From a checkpoint of a small sound classifier: activation geglu, moe expert_choice.
Rows from block 7 of a small sound classifier, named by matrix and row number. Rows with one number within an expert belong to one neuron, the router's apart. Each number is 128 + 24 x the weight over its row's rms, rounded and kept within 0 to 255. All counts start at 0.
Before each expert's rows are labels from the 100 clips, of 14976, where the router gives the expert most weight on average: "top examples" is what is common among them. Only what is clearly more common there than usual is listed. The data: acted Russian speech (Dusha).
# router: router (model.blocks.7.mlp.router.weight, 4x192), inputs 64-127
# gate: expert gate (model.blocks.7.mlp.gate, 4x96x192), inputs 64-127
# up: expert up (model.blocks.7.mlp.up, 4x96x192), inputs 64-127
# down: expert down (model.blocks.7.mlp.down, 4x192x96, transposed), outputs 64-127

# expert 3
top examples: emotion: positive
router.3 [125 132 136 139 157 112 129 144 152 149 105 158 119 139 118 138 127 142 147 130 107 112 130 126 151 116 141 129  81 139 115 130  87 119 135 126 136 142  90 155 116 152 133 155 138 115 140 137 115 109 119 124 154 130 137  83 121 139 160  95 131 146 153 112]
gate.0 [132  71 118 105 117 188  90 164  67 105 130 127 100 124 102 146 146 117 103 153 141 159 112 168 109  81 106 146 137 124 125 155 158 124 143 140  79 137 113 158 168 130 126 164 144 146 123  90 107 130 158 133 171 143 144 112  67 151 128 168  91 150 140 164]
up.0 [143  87 117 105 132 177 103 167  56 111 133 122  97 120  96 135 143 117 107 155 123 158 117 164 104  77 115 139 140 136 117 158 162 120 127 130  90 140 125 159 145 139 131 162 143 153 125  78 112 130 157 133 174 137 124 114  79 156 128 162 101 149 143 143]
down.0 [110  98 142 143 145 151 165 133 138 134 149  90 179 123 136 133 151 133 127  79  99 125 118 118 126 171  85  88 140 142 104 149 141  91 120 124 132 152 123 116 154 175  63 128 134 119 119 139 124 133 128 114 116  92 162 155  91 141 135 164 154 148  95 144]
gate.1 [120 119 106 134 105  91 132 126 139 128 161 116 148 112 144 155 121 127 124 127 134 110  96 109 125 146 111 138 130  75 158 143 161 144 140 152  90 154 104 137 133 124 139 105 127 152 164 157 113 150 102  90 118  91  82 134 120 142 135 161 105 146 157 154]
up.1 [128 127 133 131 141 164 129 135 105 132  90 122 117 133 136 102 152  93 143 127 127 143 152 129  92 122 118  95 119 183 106 117  94 116 139 113 156 115 152  98 152 118 113 133 135 122 109  99 138 112 148 135 119 143 173 117 120 102 110 101 152 141 109 113]
down.1 [102  97 116 125 134 163 115 137 134 105 115 127  79 122  94 129 133 164 128 135 147 174 118 174 140 117 118 145 156 131 116 191 148 146 130 100 143 152 120 138 115 145 106 152 121 144 118  63 108 123 169 144 188 130 122 112 114 160 121 109  88 113 147 128]
gate.2 [111 151 137 141 133 112  77 140 141 150 182 129 152 159 130 153 126 154 120 134 130 125 121 131 166 112  91 119 121 133 147 147  86 114 142 133 124 127  98  88 184 130  81 156 119 109 150 149 121 118 114 106 135 155 169 107 136  80 152 144 120 126 129 145]
up.2 [128 143 111 125  91 115 163 118 129 109  77 141 127 128 141  97 122 126 112 125 123 117 136 103 105 135 148 141 145 136 125 121 145 124 113 127 144 127 180 147  83  84 200  99 127 134  92 126 161 134 139 175 123 116 102 136 145 177 122 111 154 107 105 140]
down.2 [150 108 111 127  92 133 152 151 148 146 162 112 122 141 118 130 122 161  92  71 161 107 133 155 116 119  78 114 150 149 145 160 148 101 131 114 151 128 143 135 140 116 128 134  99 118 104 132 155 135 192 149 159 147 144 158  86 132 139 166 101 124 118 150]
gate.3 [109 131 139  81 148 108  99 156  84 127 157  96 124 116 150 129  94  70 120 136 149 165 155 148 101 146 118 107 135 117 131 120 115  95 108 142 123 123 148 118 131 131 117 112 156 154 130 132 105 113 136 161 155 132 104 103 100 144 125 121 154 169 156 120]
up.3 [112 127 104 171  97 105 138 151 156 125 163 164 141 182 135 152 125 124 120 134  77  99 117 143 138 100 113 131  99 122 125 169 138 140 170 128 113 113 150 137 150  74 157 175 107  85 124 109 129 125 115  58 136 146 127 125 119 128 157  90 103 122 113 119]
down.3 [139 110 137 164 141 148 177 162 107 124 106 105  55 127 128  97 190 150 120 120 120 122 102 111 154 129 133 117 149 125 114 135 136 123 120 100 115 157 162 103 149 131 132 116  81 121 130 131 112 105 184 122 128 126 139  96 124 120 166  76 140  96 124 109]
gate.4 [ 96 161 115 147 143 114 130 111 159 128 129 124 143 155 120 152  94 160 168 132 148  79 140 141 192 129 123 101 116 168 128 153  93 100 153 111 159 170 108 104 163 148  93 115 129 125 103 149 113 130 111 131 119 172 158 111 141 106 125 121  92  91 145 133]
up.4 [162 110 143 114 121 138 157 134 121 126 123 138 111 116 149 134 156 116  61 134 118 155 105 141  74 145 131 158 117  79 117 108 141 182 113 116  86  81 139 144 106 113 165 150 143 158 142  77 135 123 166 120 129 132 111 130  96 157 105 111 143 178 119 126]
down.4 [111 141  83 121  92 116 130 132 127 146 111 149 131 117 125 121 143 111 127 138  82 192 172  73 133 139  95 143 133 113 132 134 135 134 132 173 119 106 124 140 126 106 149 118 142 137 185 146 129 130 116 171 117  74 117  90 133 154 108  74 166 155 123 144]
gate.5 [111  98 115 119 154 131 111 114 126 114 142  94 209  99 130 159  98 152 142 126 106 103 108 101 146 119 120 112 163 123 133 121 125 137 156 148 107 129 129 101 182 147  86 118 156 130 136 167 136 125 114 102  86 127 170 116  91 128 118 115 124  84 128 133]
up.5 [147  92 132 112 119 133 159 166  86 142 143 103 123 108 167  97 147  79 153 101 141 138 141 134  96 151 131 102 143 153 163 153 157 122 106  91 125 141 138 130 121 133 125 118  97  99  96 120 108 161 152 145 172  90  90 172 122 134 123 200 137 154 103 130]
down.5 [127  74 152 128 148 139 136 148 136 119 149  95 158 130 160 120 118 159 109  85 123 135 104 146 128 167 115  93 143 140 107 121 155 110 101 105 134 132 133 129 158 157  81 157 130  99  84 111 120 182 155 158 159 113 136 175  76 165  97 153 127 168 101 126]
gate.6 [152 127 103  85 100 115 104 121  73 143 136 110 142  59 126 136 132 114 122 114 142 136 154 106 128 119 124 115 144 134 146 130 103 141 107 146 128 124 147  90 159 106 139 138 147 111 116 131 123 131 140 173 109 122 174 122 154 133 111 134 169 148  95 137]
up.6 [159 150 154  93  78 157 150 116 163 111 104 141 121 154 131  90 155 121 120  97 159 111 132 119 104 109 112 132 123 106 126 133 128 131 130  96 180 129 115 134 149  77 162 127 125 130 149 146 135 124 182 154 149 129 130 133 131  84 137 139 136 120 106 167]
down.6 [132 142 138 146 146 141 135 145 104 119 134 148  96 121 118 104 153 128 120 179 121 120 134 140 155 122 122 157 143  94  90  83 137 136 122 148 110 124 138 145 153 152  84 156 139 137 153 114  99  68 123 117 136 141 151  42 114 107 144 131 115 156 133 131]
gate.7 [150 105 112 120 152  84 160 141 106 113 154 104 128  98 134 122 107 122 149  85 132 163 174  92 124 154 139 119 147 135 170 102 154 120 109 159 141  92 165 162 100 150 120 130 126  98  96 153 160 183 132 123 142  97  99 177 125 185 107 130 148 156  96 101]
up.7 [149 116 118 131 136  67 170 133 124 131 102 119 131  85 141 125 110 104 176  94 124 150 155  91 144 167 153 115 136 124 149  96 163 122 146 138 162 107 171 136  72 134 136  89 137 122  77 147 154 156 119 126 119 100  94 171 146 172  83 117 129 134 112 103]
down.7 [ 99 171 104 104 150  90 134 128 136 130 131 130 111 124 166 127 129 121 119 140 121 132 120 124 170  98 181 134  81 133 120 128 122 136 114 145 122 127 139 119  76  95 176 120 107 145 100 100  87 167 148 119 157 163 127 139 175 136 124  82 128 132 155  59]

# expert 1
top examples: emotion: sad
router.1 [147 122 153 134  46 109 140 113 120  82 101  93 106 131 157 111 144 142 143 119 151 124 137 142 133 136  76 134 168  90 127  75 134  91 117 117 116 130 147 150 114  84 143 129 101 105 101 131 155 115 108 140 116 145 148 135 132 130 140 148 131 123 124 203]
gate.0 [171 101 144 122 113 146 115 171 102 151 124 123 106 122 143 146 142  90 120 137 125 137 144 157 129 103 115 118  98 107 160 105 163 171 121 108 102 143  98 109  87 120 118 117 129 175 116 107 101 119 151 117 134 159 116  94 102 108 110 170 116 173 178 146]
up.0 [174 133 136 143 121 157 153 129  83 135 111 123  56  91 111  94 167 107 120 140 181 136 154 136 105 122 142 148 120 110 145  94 137 169 111 126 128 141  97 109 123 131 117  83 117 160 133 116 117  92 157 160 141 167 139  89 135 123 127 127 142 168 120 122]
down.0 [108 106 132  93 157 133 118 116 110 135 136 126 131 130  98 112 124 165 145 140 122 173 141 117 118 123 144 149 144 144 128 121 133 106  88 135 140  93 122 129 127 155 120 164 114 117 182 150 149 110 151 123 135  74 128 106 169 157 141 141 157 145 118 124]
gate.1 [157 135 153 122 149 152  91 180 122 174 161 151 122 123 126 171 118 128 116 123 133 121 126 145 113  74 131 121  96 131 165 147 146 170 157  95 115 118 108  74 133 138 130 148 130 147 110 108 138 142 138  78 109 193 121 140 103 125 130 142 124 139 136 114]
up.1 [115 106 145 136 134 140  93 124 169 167 146 128 137 131 172 168 102 108  98  71 141 101  97 108 138 110 121 107 125 131 149 156 109 151 161 113  91 129 126  82 179  92 154 144 146  99 107 119 146 133 139 113 111 180 137 146 114 118 104 113 135 145 133 150]
down.1 [124 142 126 136 123 145 143 144 102 138  91 128 100 104 136 105 143  66 127 132 124 128  98 124  80 156 102 136 107 128 113 149 141 185 151 128 134 144 124 130 106 122 134  81 138 204 152  67 104  92 125 147 124  95 130  97 168 122 141 124 138 119 141 138]
gate.2 [156 143 130 142  94 117 123 113 139 110 111 127 107  96 137 122 159 160  82 112 144 133 105 148 144  72 166 216 145  88 132 119 141 124 117 159 122 139  65 130 114  96 170 133 105 127 117 119 147 148 123 130 105 167 141 133 132 160 112 149 137 133 120 130]
up.2 [169 163 132 126 143 106 118 113 134 117 124 142  81 116 144 127 145 164 108 122 162 144 143 156 124  74 182 196 132 136 143  82 155 121 110 139 144 104  89 130 107 138 129 122  93 126 123 162 147 162 143 129  93 154 126 129 141 139 111 139 116 107 109  91]
down.2 [143  98 171 142 151 142 129  53 138  93 128 108 115 118 140 101 153 149 123 111 121 143 110 129 100 107 141 144 126 135 162 119 134 140  77 143 109 115 111 147 130 138 118 124  92 104 133 148 177 150 134 135  87 143 139 156 116 128  97 109 109 114 116 104]
gate.3 [ 98 139 130 115 132 124 151 120 114 104 103 126 134 132 114 104 116  90 128 140 143 136 144 176 171 160 135 111 125 143 103 138 164 131 107 134 127 147 155 164  93 155 101 113 140 157 149  71 124  94 108 155 147 131 112 120 129 163 126 146  84 108 175 128]
up.3 [175 116 139 147 112 136  99 120 140 143 143 126 100 120 145 142 164 161 119 107 127 132 125 104  83  83 129 149 128  98 152 114 102 120 137 128 127 111  82  92 167  89 176 150  98 103 130 175 138 153 161 114 113 143 148 130 123 100 127 120 165 166  97 128]
down.3 [171 177 162 132 131  95 141 180 153 128 126 137 146 146  99 132 116 164 140 116  98 107 144 127 119  98 139 116  96 101 107 133  85  95 183 126 153  94 131 106 133 128 130 172 142 125  82 171 127 147 138 112  86 117 159 110 107 135 127 109 138  99 112 117]
gate.4 [132 161 127 175 140 133 146 140 142 138 150 135 111 165  96 152 108 149 142 167 123  91 144 147 168 132 139 127  98 157  71  96 181 129 119 111 140 130 151 140  67 148 134 115 131 182 121 131 120 111 128  91 129 135 113 130  93 120 165 133  70  95 192 111]
up.4 [109  97 107 115 120 115 127 129 101 136 119 112 159 119 139 107 150  94 164 134 126 166 114  82  98 125 122 105 149  98 157 176 113 123 135 108 128 143 128 107 140 122 113 107 145  96 123 112 128 128 103 139 149 110 147 114 175 114 104 161 177 143  69 148]
down.4 [133 139 127  95 112  88 130 157 141 139 101 141 139 140 135 129 145 113 142 139  81 131 132 117 161 119  89  98  95 108 123 152  89 134 142 125 112 119 123 118 105 134 116 172 129 124  96 134  97 145  97 117 142 126 139  80 148 169 148  98 161 126 130 133]
gate.5 [149 112 135 111 143 118 148 170 153 153 174 110 151 155 111 141 133 144 148 136  82 104 123 113 119 160 150 108 107 141 108 125 112 106 143 107 125 138 133 126 104 145 125 138 160 106  93 162  87 170 152 104 147 102 156 135 113 151 128  95 128 158 130  99]
up.5 [107 158 135 146 110 129 114 109 145 106 105 161 124 122 137 113 108 132 131 127 149 161 157 175 126 105  80 147 112 129 102 105 144 102 147 131 160 106 120 133 108 123  96 168 130 143 135 126 166  92 128 119 112 142 109 119 128 117 134 123 111 115 145 149]
down.5 [ 90 122  90 177 151 124 130 160 129 154 146 151 102 118 115 120 132  84 140 113 124 128 145 102 148 159 148 140  89 124 125 164 110 115 163 144 151 125 154 121 147 159  98  77 161 140 137 158 117  97 141 139 139 107 140 123 140  92  96 132  98 120 130 116]
gate.6 [143  96 124  98 149 183 142 158 104 151 114 115 100 120  57 132 147 106 137 153 141 103 145 147 125 126 152 128 126 110 143 137 138 216 150 106 112 161 108 124 117 153 112 162 136 132  89 103  83 136 164 101 157 130 163 137 103 116 155 146  91 108 136 125]
up.6 [133 185 160 137 138 105 116 143 140 164 154 156 123 149 167 144 117 165 117 100  81 157 143 133 120 113 124 117  68 156 112 106 111  87 135 135 163  91 114  77 136 100 172 130 120 138 157 142 125 120 127 111  83 121 114 115 128 123 113  76 143 134 132 101]
down.6 [100 143 125 123 103 130 149 117 156 109 118 124  92 128 181  85 160 128  87 102 138 135  91 162 140 121 107 147 128 114 107 159 132 116 103 140 107 125 119 109 151  95 151 129  73 131 149  47 137 120 134 154 153 144 109 141 130 151 143 147 125 104 150 151]
gate.7 [108 156 144  92 123 112 110 134 115 124 130 125 160 171 140 125  62  82 140 126 114 120 137 170 124 147 103  70 100 179 125 133 132 123 144  89 130 106 182 123 130 125 109 152 155 125 112 117 125 120 119 123 119 123  84 173 123 111 142 132 131 132 122 135]
up.7 [150 101 106 162 140 149 139 135 126 136 141 120  99  95 103 149 182 178 115 145 117 126 115  88 122 113 157 179 157  67 130 132 119 146 119 157 115 165  97 121 120 131 144 103 111 140 142 138 120 144 137 117 135 134 168  79 125 145 126  92 136 126 137 118]
down.7 [121 162 168 102 123 102 101 164 141 108 100 131 149 128 106 136  99 145 110 160  82 132 135 158 129  94 128 123 137 107  92 133  96 121 145 136 160 115 133 128 119 120 140 152 154 129  85 106 135 139 161 176 113 147 138 114 132 140 117  87 156 104 135 115]

# expert 2
top examples: emotion: positive
router.2 [126 114 127 124 127 158  91 156 132 141 170 169 122 178 127 131 128 113  83 143 128 133 108 139 102  90 103 190 119  98 151 158 161 166 137 112 110 107 112  86 157 125  95 140 108 117 148 113 136 133 147 116 153 150  98 121  76 106 136 134  92 120 114 162]
gate.0 [116 103 135  94 158 141 142 143 117 105 103 100 117 141 115 102 133  99 144 143 135 103 124 125  71 147 118 134 125 102 141 139 177 131 153 149  96 129 150 139 157 165  79 145 131 139 137 129  98 119 108 100 129  81 118 165  98 148 150 142 107 168 146 130]
up.0 [134 157 112 154 105 101 125 112 152 139 164 142 145 131 140 161 123 155 138 123 130 146 123 143 176 106 145 118 147 153 120 122  95 129  92  99 151 134 104 142  94  98 167 119 109 114 100 130 154 135 138 140 125 183 137 112 148 117 103 131 130  94 112 126]
down.0 [157 133  91 128  97 115 119 170 111  93 105 128 122 173 122 154 114  85 112 181 129  88 117 143 144  98 132 133 110 108 122 128 165 170 164 105 111 185 169 125 121 106 155  96 156 177 119  99 117 128 103 116 119 142 127  75 115 127 149 122  95 119 168 123]
gate.1 [163 131 149  99 146 156 126 116 138 131 138 136 127 118 122 124 131 201 133 113 134 140 117 152 133 125 146 128 150 167 116 121 117 103 110 101 168 134  90  94 168 126 141 122 105  96 134 148 120 176 171 125 128 141 186 134 107 103 107 123 121  60  81 126]
up.1 [101 132 107 154 110 102 133 140 117 108 109 126 134 117 136 117 131  81 127 142 113 119 125 106 137 122 124 131 113  84 132 141 146 140 133 163  83 135 160 159  87 138 116 132 132 171 116  90 123  97  81 128 121 119  77 129 150 174 150 137 140 179 179 124]
down.1 [178 129 138 125 176 122 114 109 151 114  95 132  93 135 147 119 130 126 108  93 172 115 115 164 119 119 141 109 144 146 162 104 130 124  93 141 138 129 121  85 148 175  66 126  90 137 134 132 144 146 144 170 121 162 137 142  99 134  83 138 112 137 105  89]
gate.2 [165 160 126 106 163  83 144 121 130 103 121 113 134 166 154  84 127 167 117 112 117 130 140 142 123  95 172 130 152 154 131 113 133 105 108 141 125 111 138 121 140 162 102 136 111 105 106 137 135 136 129 152  98 146  83 152 134 170 170 100 132  84 105  71]
up.2 [138 162 115 109 150  83 128 125 157  92 128 121 137 180 149 101 119 156 123 111 132 145 138 146 159  82 115 115 123 173 123 127 125  93 113 155 121 125 112 124 139 174  82 152 109  98 138 155 127 127 101 138 116 147 111 118 121 161 179 119 118  67 124 113]
down.2 [126 105 127 116 118 118 174 131 127 119 143 123 160  78 150 156 141 145 129  91 154 125 155 104  85 133  66 170 153  93 153  99 130 147 134 158 135 109 143 157 114 150  87 154 127 125 120 126 142 167  81 114  92 100 141 175 151 145  99 172 141 147 107 175]
gate.3 [167 126 139 117  80 138 170 152 111 147 142 133 117  90 136  96 152 144 103  85 147 144 118 147 116 133 100 143 116 110 121 140 129 131 115 106 158 146 129 105 145  95 155  87  96 114 122 101 113 155 168 140 137 146 159 164  99 113 134 151 119  85  86 169]
up.3 [106 132 120 133 177 113  94  96 143  94 114 119 137 144 119 150 100 116 146 152 106 101 116 106 153 143 171 126 154 128 130 129 125 125 142 157 104 124 120 160  93 166 101 169 154 134 105 144 148 119  88 123 118 114 104 129 160 162 112 102 149 169 148  86]
down.3 [156 108 134 143 192 116 175 119 138  97 147  84 107 122 163 124 140 136 147  82 130  93 122 111 145 158 152  91 145 163 162 119 155 107  93 122 122 165 106 111 148 177  73  96 102 115 143 141 126 158 125 124 126 117 121 150  97 139 124 129 126 102 122  75]
gate.4 [146 130 122 134 164 100 174 136 150 121 143 103 129 133 143 123 139 156 164 117  72 136 137 114 146 159 211 112 148 138 108 126 146  68  78 117 146 148 126 146 107 148 155 129 132 118 112 172 116 167 153 121 140  68  92 148 152 171 135  91 137 136 122  49]
up.4 [147 127 130 101 153 116 142 142 143 115 139 110 146 181 113 149 120 146 172 131 126 150 148 155 140 116 137 101 123 173 142 131 161  92  92  82 145 140 147 146 126 173 111 129 133  98 143 132 132 125 153  98 147 115 101 101 140 151 152 129  93 119 134  99]
down.4 [138  91 123 150  87 174 112 156 116 142 151  77 153 126  80 191 120  98 142 150 128 131 159 121 125 126  94 134 145 111 147 114 168 143 139 161 102 137 100 135 113 107 147  90 160 179 163 165 111 152 105 107 114 104 110 118  97 109 115 172 119 126 144 182]
gate.5 [180 141 136 127  92 124 159 163 124 179 166 140 115 135 185 143 141 148  96  73 124 115 102 140 111 115 113 110  86 136 131 100 149 140 115 111 137 116 135  83 136  93 155  81  99 132 117  87  94 156 158 113 123 153 102 123 120 130 114 145 135 113 128 152]
up.5 [153 122 115 132  64 102 158 142 111 135 141 121 132 132 172 121 139 142 121  95 130 119 135 144 113 148  92 103 111 132 135 103 173 132 130 110 120 147 161  82 126  99 147  56 105 134  89 110 100 158 131 121 102 140 122 139 111 113 117 166 106  86 128 181]
down.5 [134 156 105 116  94 136  98 137 144 154 102 165 131 114  77 144 109 120  96 160 122 159 105 121 123 101 112 176 106  87 101 157 156 172 179 135 165 135 112 152 111 107 166 116 154 165 108  89 133 106 149 138 145 134 133 107 139 128 137 111 127 116 118 169]
gate.6 [167 162 138 123 141  85 141 114 165 124 166 104 151 147 186 111 152 198 138  90  97 103  69 120  85 142 146  85 113 160 125 143 113 113 109  90 132 121  86  90 148 144 114 118  89 117 123 144 120 191 112 122 124 126 144 182 127 145 117 118 121  82  99 123]
up.6 [144  82 173 112  73 184 130 138 111 146 113 129 123 112 122 146 122 122  85 119 159 111 123 168 112 129  81 147 129 122 144 117 144 150 143 117 126 106 142 150 140  74 168 128 124 133 116 102 114 136 171 115 116 142 114 147  95 101  85 171 104 157 107 186]
down.6 [146 159 128 143 113 136 106 149 127 120 125 155  92 152  91 133 124 102 104 155 129 125 127 155 146 133 169 131 100 115  96 163 137 143 146 111 145 155 161  87 116  83 189  78 134 187 104  93 108 114 172 123 148 157 117 113 109 112 163  93  83 102 160 118]
gate.7 [144 106 135 150 133 145 175 162 131 126 143 135  99 137 163  84 169 136 116 120 165 114 124 154 110 127 104 117 109 155 118 161 171 129 119 105 115 164 112 120 147 149  92 110  64 117 104 118  95 159 137 126 138 140 119 167  77 141 143 170  71  76  99 142]
up.7 [150 112 149 126  84 148 142 129 121 178 173 137 106 110 154 161 156 130 148  99 158 108 136 123 123 159  97 110 124 143 137 128 101 118 101  92 143 133 131 119 115  94 168  96 105  99 128 137 106 150 159 122 176 134 165 121 135  68 105 176 116 134  98 171]
down.7 [143 178 129 146  95 104 105 144 122 158 134 155 109 126  78 159 110  96 117 167 113 151 143 109 128 120 161 138 102 132 115 148 126 153 182 115 170 125 105 118  94  89 181 102 186 148 120 134 130  69 132 110 156 130 121 102 150 129 140  87 137 139 109 116]

# expert 0
top examples: emotion: angry
router.0 [106 131  94 118 187 158 113 106 115 160 132 115 154  78 117 122 116 106 125 121 129 140 119 117 121 146 164  91 125 172 132 169 129 156 127 136 134 150 156  85 151 144 114 101 150 159 138  97 111 135 131 143 103 111 124 152 153 117  90 124 142 133 118  56]
gate.0 [106 102 126 142 136 124 133 117 169 108 164 126  94 130 139 124 163 170 150 144 153 131 136 119 117 120 155 198 170  95 109 137 167 136 118 121 119 130  97 137 133 137 120 140  80 114 119 136 114 173 138  91 130 141 137 152  98 114 140 155 116 132 113 128]
up.0 [146  89 172 151 162 159 152 104 154 134 124 127  82 137 131  97 170 131 123 143 170 122 118 119  76 133 151 169 143 124 144 106 157 150 127 111 115 124 116 138 140 165  89 125  95 123 149 125 122 132 141 103 113 150 140 152 111 113 108 148  82 165 135 107]
down.0 [108 125 100 170 123 129 100 176 116 158 180 154 117 161 114 162  95 101 103 153 127 122 106 105 146 125 162 147 120  93 136 148 139 155 153 173  99  90 103 131 129  87 182 125 133 151 143 138 129  95 130  91 123 141  96 107 126  82 142 120 140 151 144 122]
gate.1 [103 111  95 124 128 163  76 120  97 129 125 125 123  84 159 150 119 107  88  82 144 148 119 129 133 134 117 113 107 150 127 157 112 153 133 174 109 110 141  91 168  89 156 142 129 138 151  90 131 118 136 148 164 162 154 120 116 108 127 122 140 132 140 115]
up.1 [162 141 160 126 126 112 191 143 175 131 136 142 113 163 102 107 161 156 147 160 128 116 131 139 120 119 141 146 140 103 136 108 141 112 113  81 147 137 107 154 100 150 121 119 110 124 116 152 111 145 145 105 104 105 107 125 136 137 117 136 110 132 118 140]
down.1 [ 85 184 101 124 123 106 151  97 146 154 150 119 128 158 141 118 121 117 124 103 149 125 150 123  82 158 117 128 113 140 121 150 109 131 120 129 149 118 155 126 160 131 109 101 134  95 150 122 157 108 138 161 109 117 114 128 149 106 118 172 128 162 114 169]
gate.2 [184 187 117 115 135 107 160 159 132 120 140 105 116 124 130  99 147 128 133 100 104 129 159 153 153 125 143 104 124 127 119  79 152 132  96 123 162 116 117 108  80 154 119 125 129 156 140 115 104 158 163 122 142 120 114 111 137 165 127 126 114  82 133 108]
up.2 [195 161 144 102 138 103 133 116 123 122 127  82 116 125 148  97 147 121 129  99 110 132 128 172 115 128 133  70 124 170 133  84 142 127  92 119 150 116  98 104 104 149 119 131 118 138 141 133 138 137 148 136 105 148 107 127 144 160  97 102 126 126 135  96]
down.2 [122 117  82 169 154 129 122 142 141 139 145 118 139 174  80 156 121 137 145 151 104 101 156 125 170 133 139 139 141  90 114 110 177 139 143 147 102 143 107 172 111 159 105 152 151 131 131 157 156 121 122  92 114 100 131 133  95 150 143 120 113 126 143 120]
gate.3 [173 165 110 163 123 101 173 101 149  99 146 104  83 115 170  95 192 165 141 120 140 128 142 139 124 116 144 131 121 125 126 115 164 114 102 143 119 162 111 128 118 136 125  87  81 139 125 103 131 171 144 133  97 137 118 138 139 141 134 122 115 111 122 116]
up.3 [140 150 118 134 123  86 140 152 120 174 150 135 146 168 121 151 130  99 175 164 105 125 160 119 122 131 106  98  83 136  95 118 149 132 142  61 149 122 159 107  95 132 120 117 163 126  92 132  95 114 116  88 131 108 111 112 130 115 136 121 124 147 135 122]
down.3 [141 122  99 135 146 118 133 124 141  95 143  97 133 164 120 144 143 128 144 150  99 113 153 115 128 121 103 134 127  98 112 128 166 104 158 138  85 152 113 147 153 161  90 121 142 133 142 169 146 134 106 106 130 106 130 112  99 122 141  96 128  97 139 110]
gate.4 [157 120 121 139 129 123 155 124 210 119 121 143 124 163 113 104 142 157 109 127 157 138 144 149 157 119  95 134 140  98 170  83 143 123 127 129 130  91 145 119 150 139  88 114 116 102 131 137 171 110 159 140 110 135 128  98  93 140  91 128  66 106 107 148]
up.4 [113 113 157 119 123 135 110 150  61 137 132 103 123 107 138 144 122 116 157 136 109 108 104 115 109 115 177 123 134 150 101 151 113 125 123 130 102 162 102 136 110 117 158 153 130 145 100 130  81 151 101 120 135 118 131 160 147 120 164 145 176 160 151 104]
down.4 [142 146 148 128 160 111 159 115 149 139 142 104 140 150 148 105 141 171 131 145  82  92 107 154  78 167 203  94 153 146 127 117 101 134 106  96 102 139 154 137 110 123 165 144  98 105 122 119 142 152 140 118 108  89  91 160 132 161 170  73 135 154 104  76]
gate.5 [133 167 149 121  96 127 110 124 152 124 123 178 143 116 104 163 104 162 121 166 105 162 118 171 119  69 158 179 123  83 129 120 118 146 145 129 142 120  95 110  80 105 175 156 157 162 112 128 131 112 130 121 100 136 110 110 136 135 135 126 119 146 157 136]
up.5 [140 115 124 126 132 113 143 155 118 112 146 103 128 148 124  84 136  84 142 101 170 128 158  85 159 151  76 101 154 148 139 116 120 107 105 118 134 104 160 150 150 144  96 128 120  82 154 144 139 137 131 138 166 120 144 109 140 153 123 164 133 108 105 163]
down.5 [100 106 101 130  99 119 156 122 119  87 121 139 153 125 132  95 153 127 144 147 130 126 137 102 160 165  90 138 173  80 149 121 145 130 118 136 111 175 153 158 168 116  85 120 144 120  75 149 136 134  70 149 119  69 128 150 127 161 108 141 173 154 129 163]
gate.6 [140 103 138 177  91 157 139 162 145 117 151 145 152 106 126 135 155 134 131 104 159 128 129 127 174  67  98 155 151  77 153 122 142 144 124 129 145 108 113 127 114 110 135 140 120 115 118 119 134 132 129 118 152 136 134 141 102 144 129 172 117 104 118 179]
up.6 [121 107  92 144 152 129 111 100  76 115  90 118  65 132 110 120 127  96 116 171 108 142 143 127 114 117 147 122 104  98 130  96 130 170 160 212  85 128 119 196 120 142  93 149 144 170 158 144 135 109 108 129 123 120 115 103 115 157  99  99 115 156 179  80]
down.6 [111 133 106 122 117 100 182 152  81 143 151  82 187 139  89 139 114 123 152 157 116 137 146 123 112 143 133  86 161 115 139 163 113 109 133 130 118 167 134 123 110 134  94 100 169 103  99 124 124 123 108 136 125 104 143 134 142 141 123 152 163 114 116 146]
gate.7 [115 117 132 113  41 144 100 150  96 138 119 158 112 123 139 153 134 127 127  91 149 127 156 149 129 106  65 148  91 122 102 108 124 104 137 134 129 131 146 108 111  72 130 124 103 122 113 113 112 110 146 125 154 161 133 125 115 103 156 182 129 123 126 208]
up.7 [120 106 147  85  48 152 126 152 115 158 127 142 104 125 130 157 141 105 138  98 152 114 160 160 108 167  56 115  88 140 112 114 107 119 116  96 140 118 168 111 114  72 126 113 127 133 123 101  74  94 170 144 181 146 140 135 130  95 125 163 122 156 119 199]
down.7 [123 146 119 114 153  91 111 124  86  87 100 123 130  99 110  98 111 136 148 155 110 123 128 123 164 126 142 129 122 113 127 124 144 159 143 145  97 171 145 141  91 150 116 148 131 152  99 115 114 137  79 125 100  99 132 102 161 162 131 123 126 116 179 102]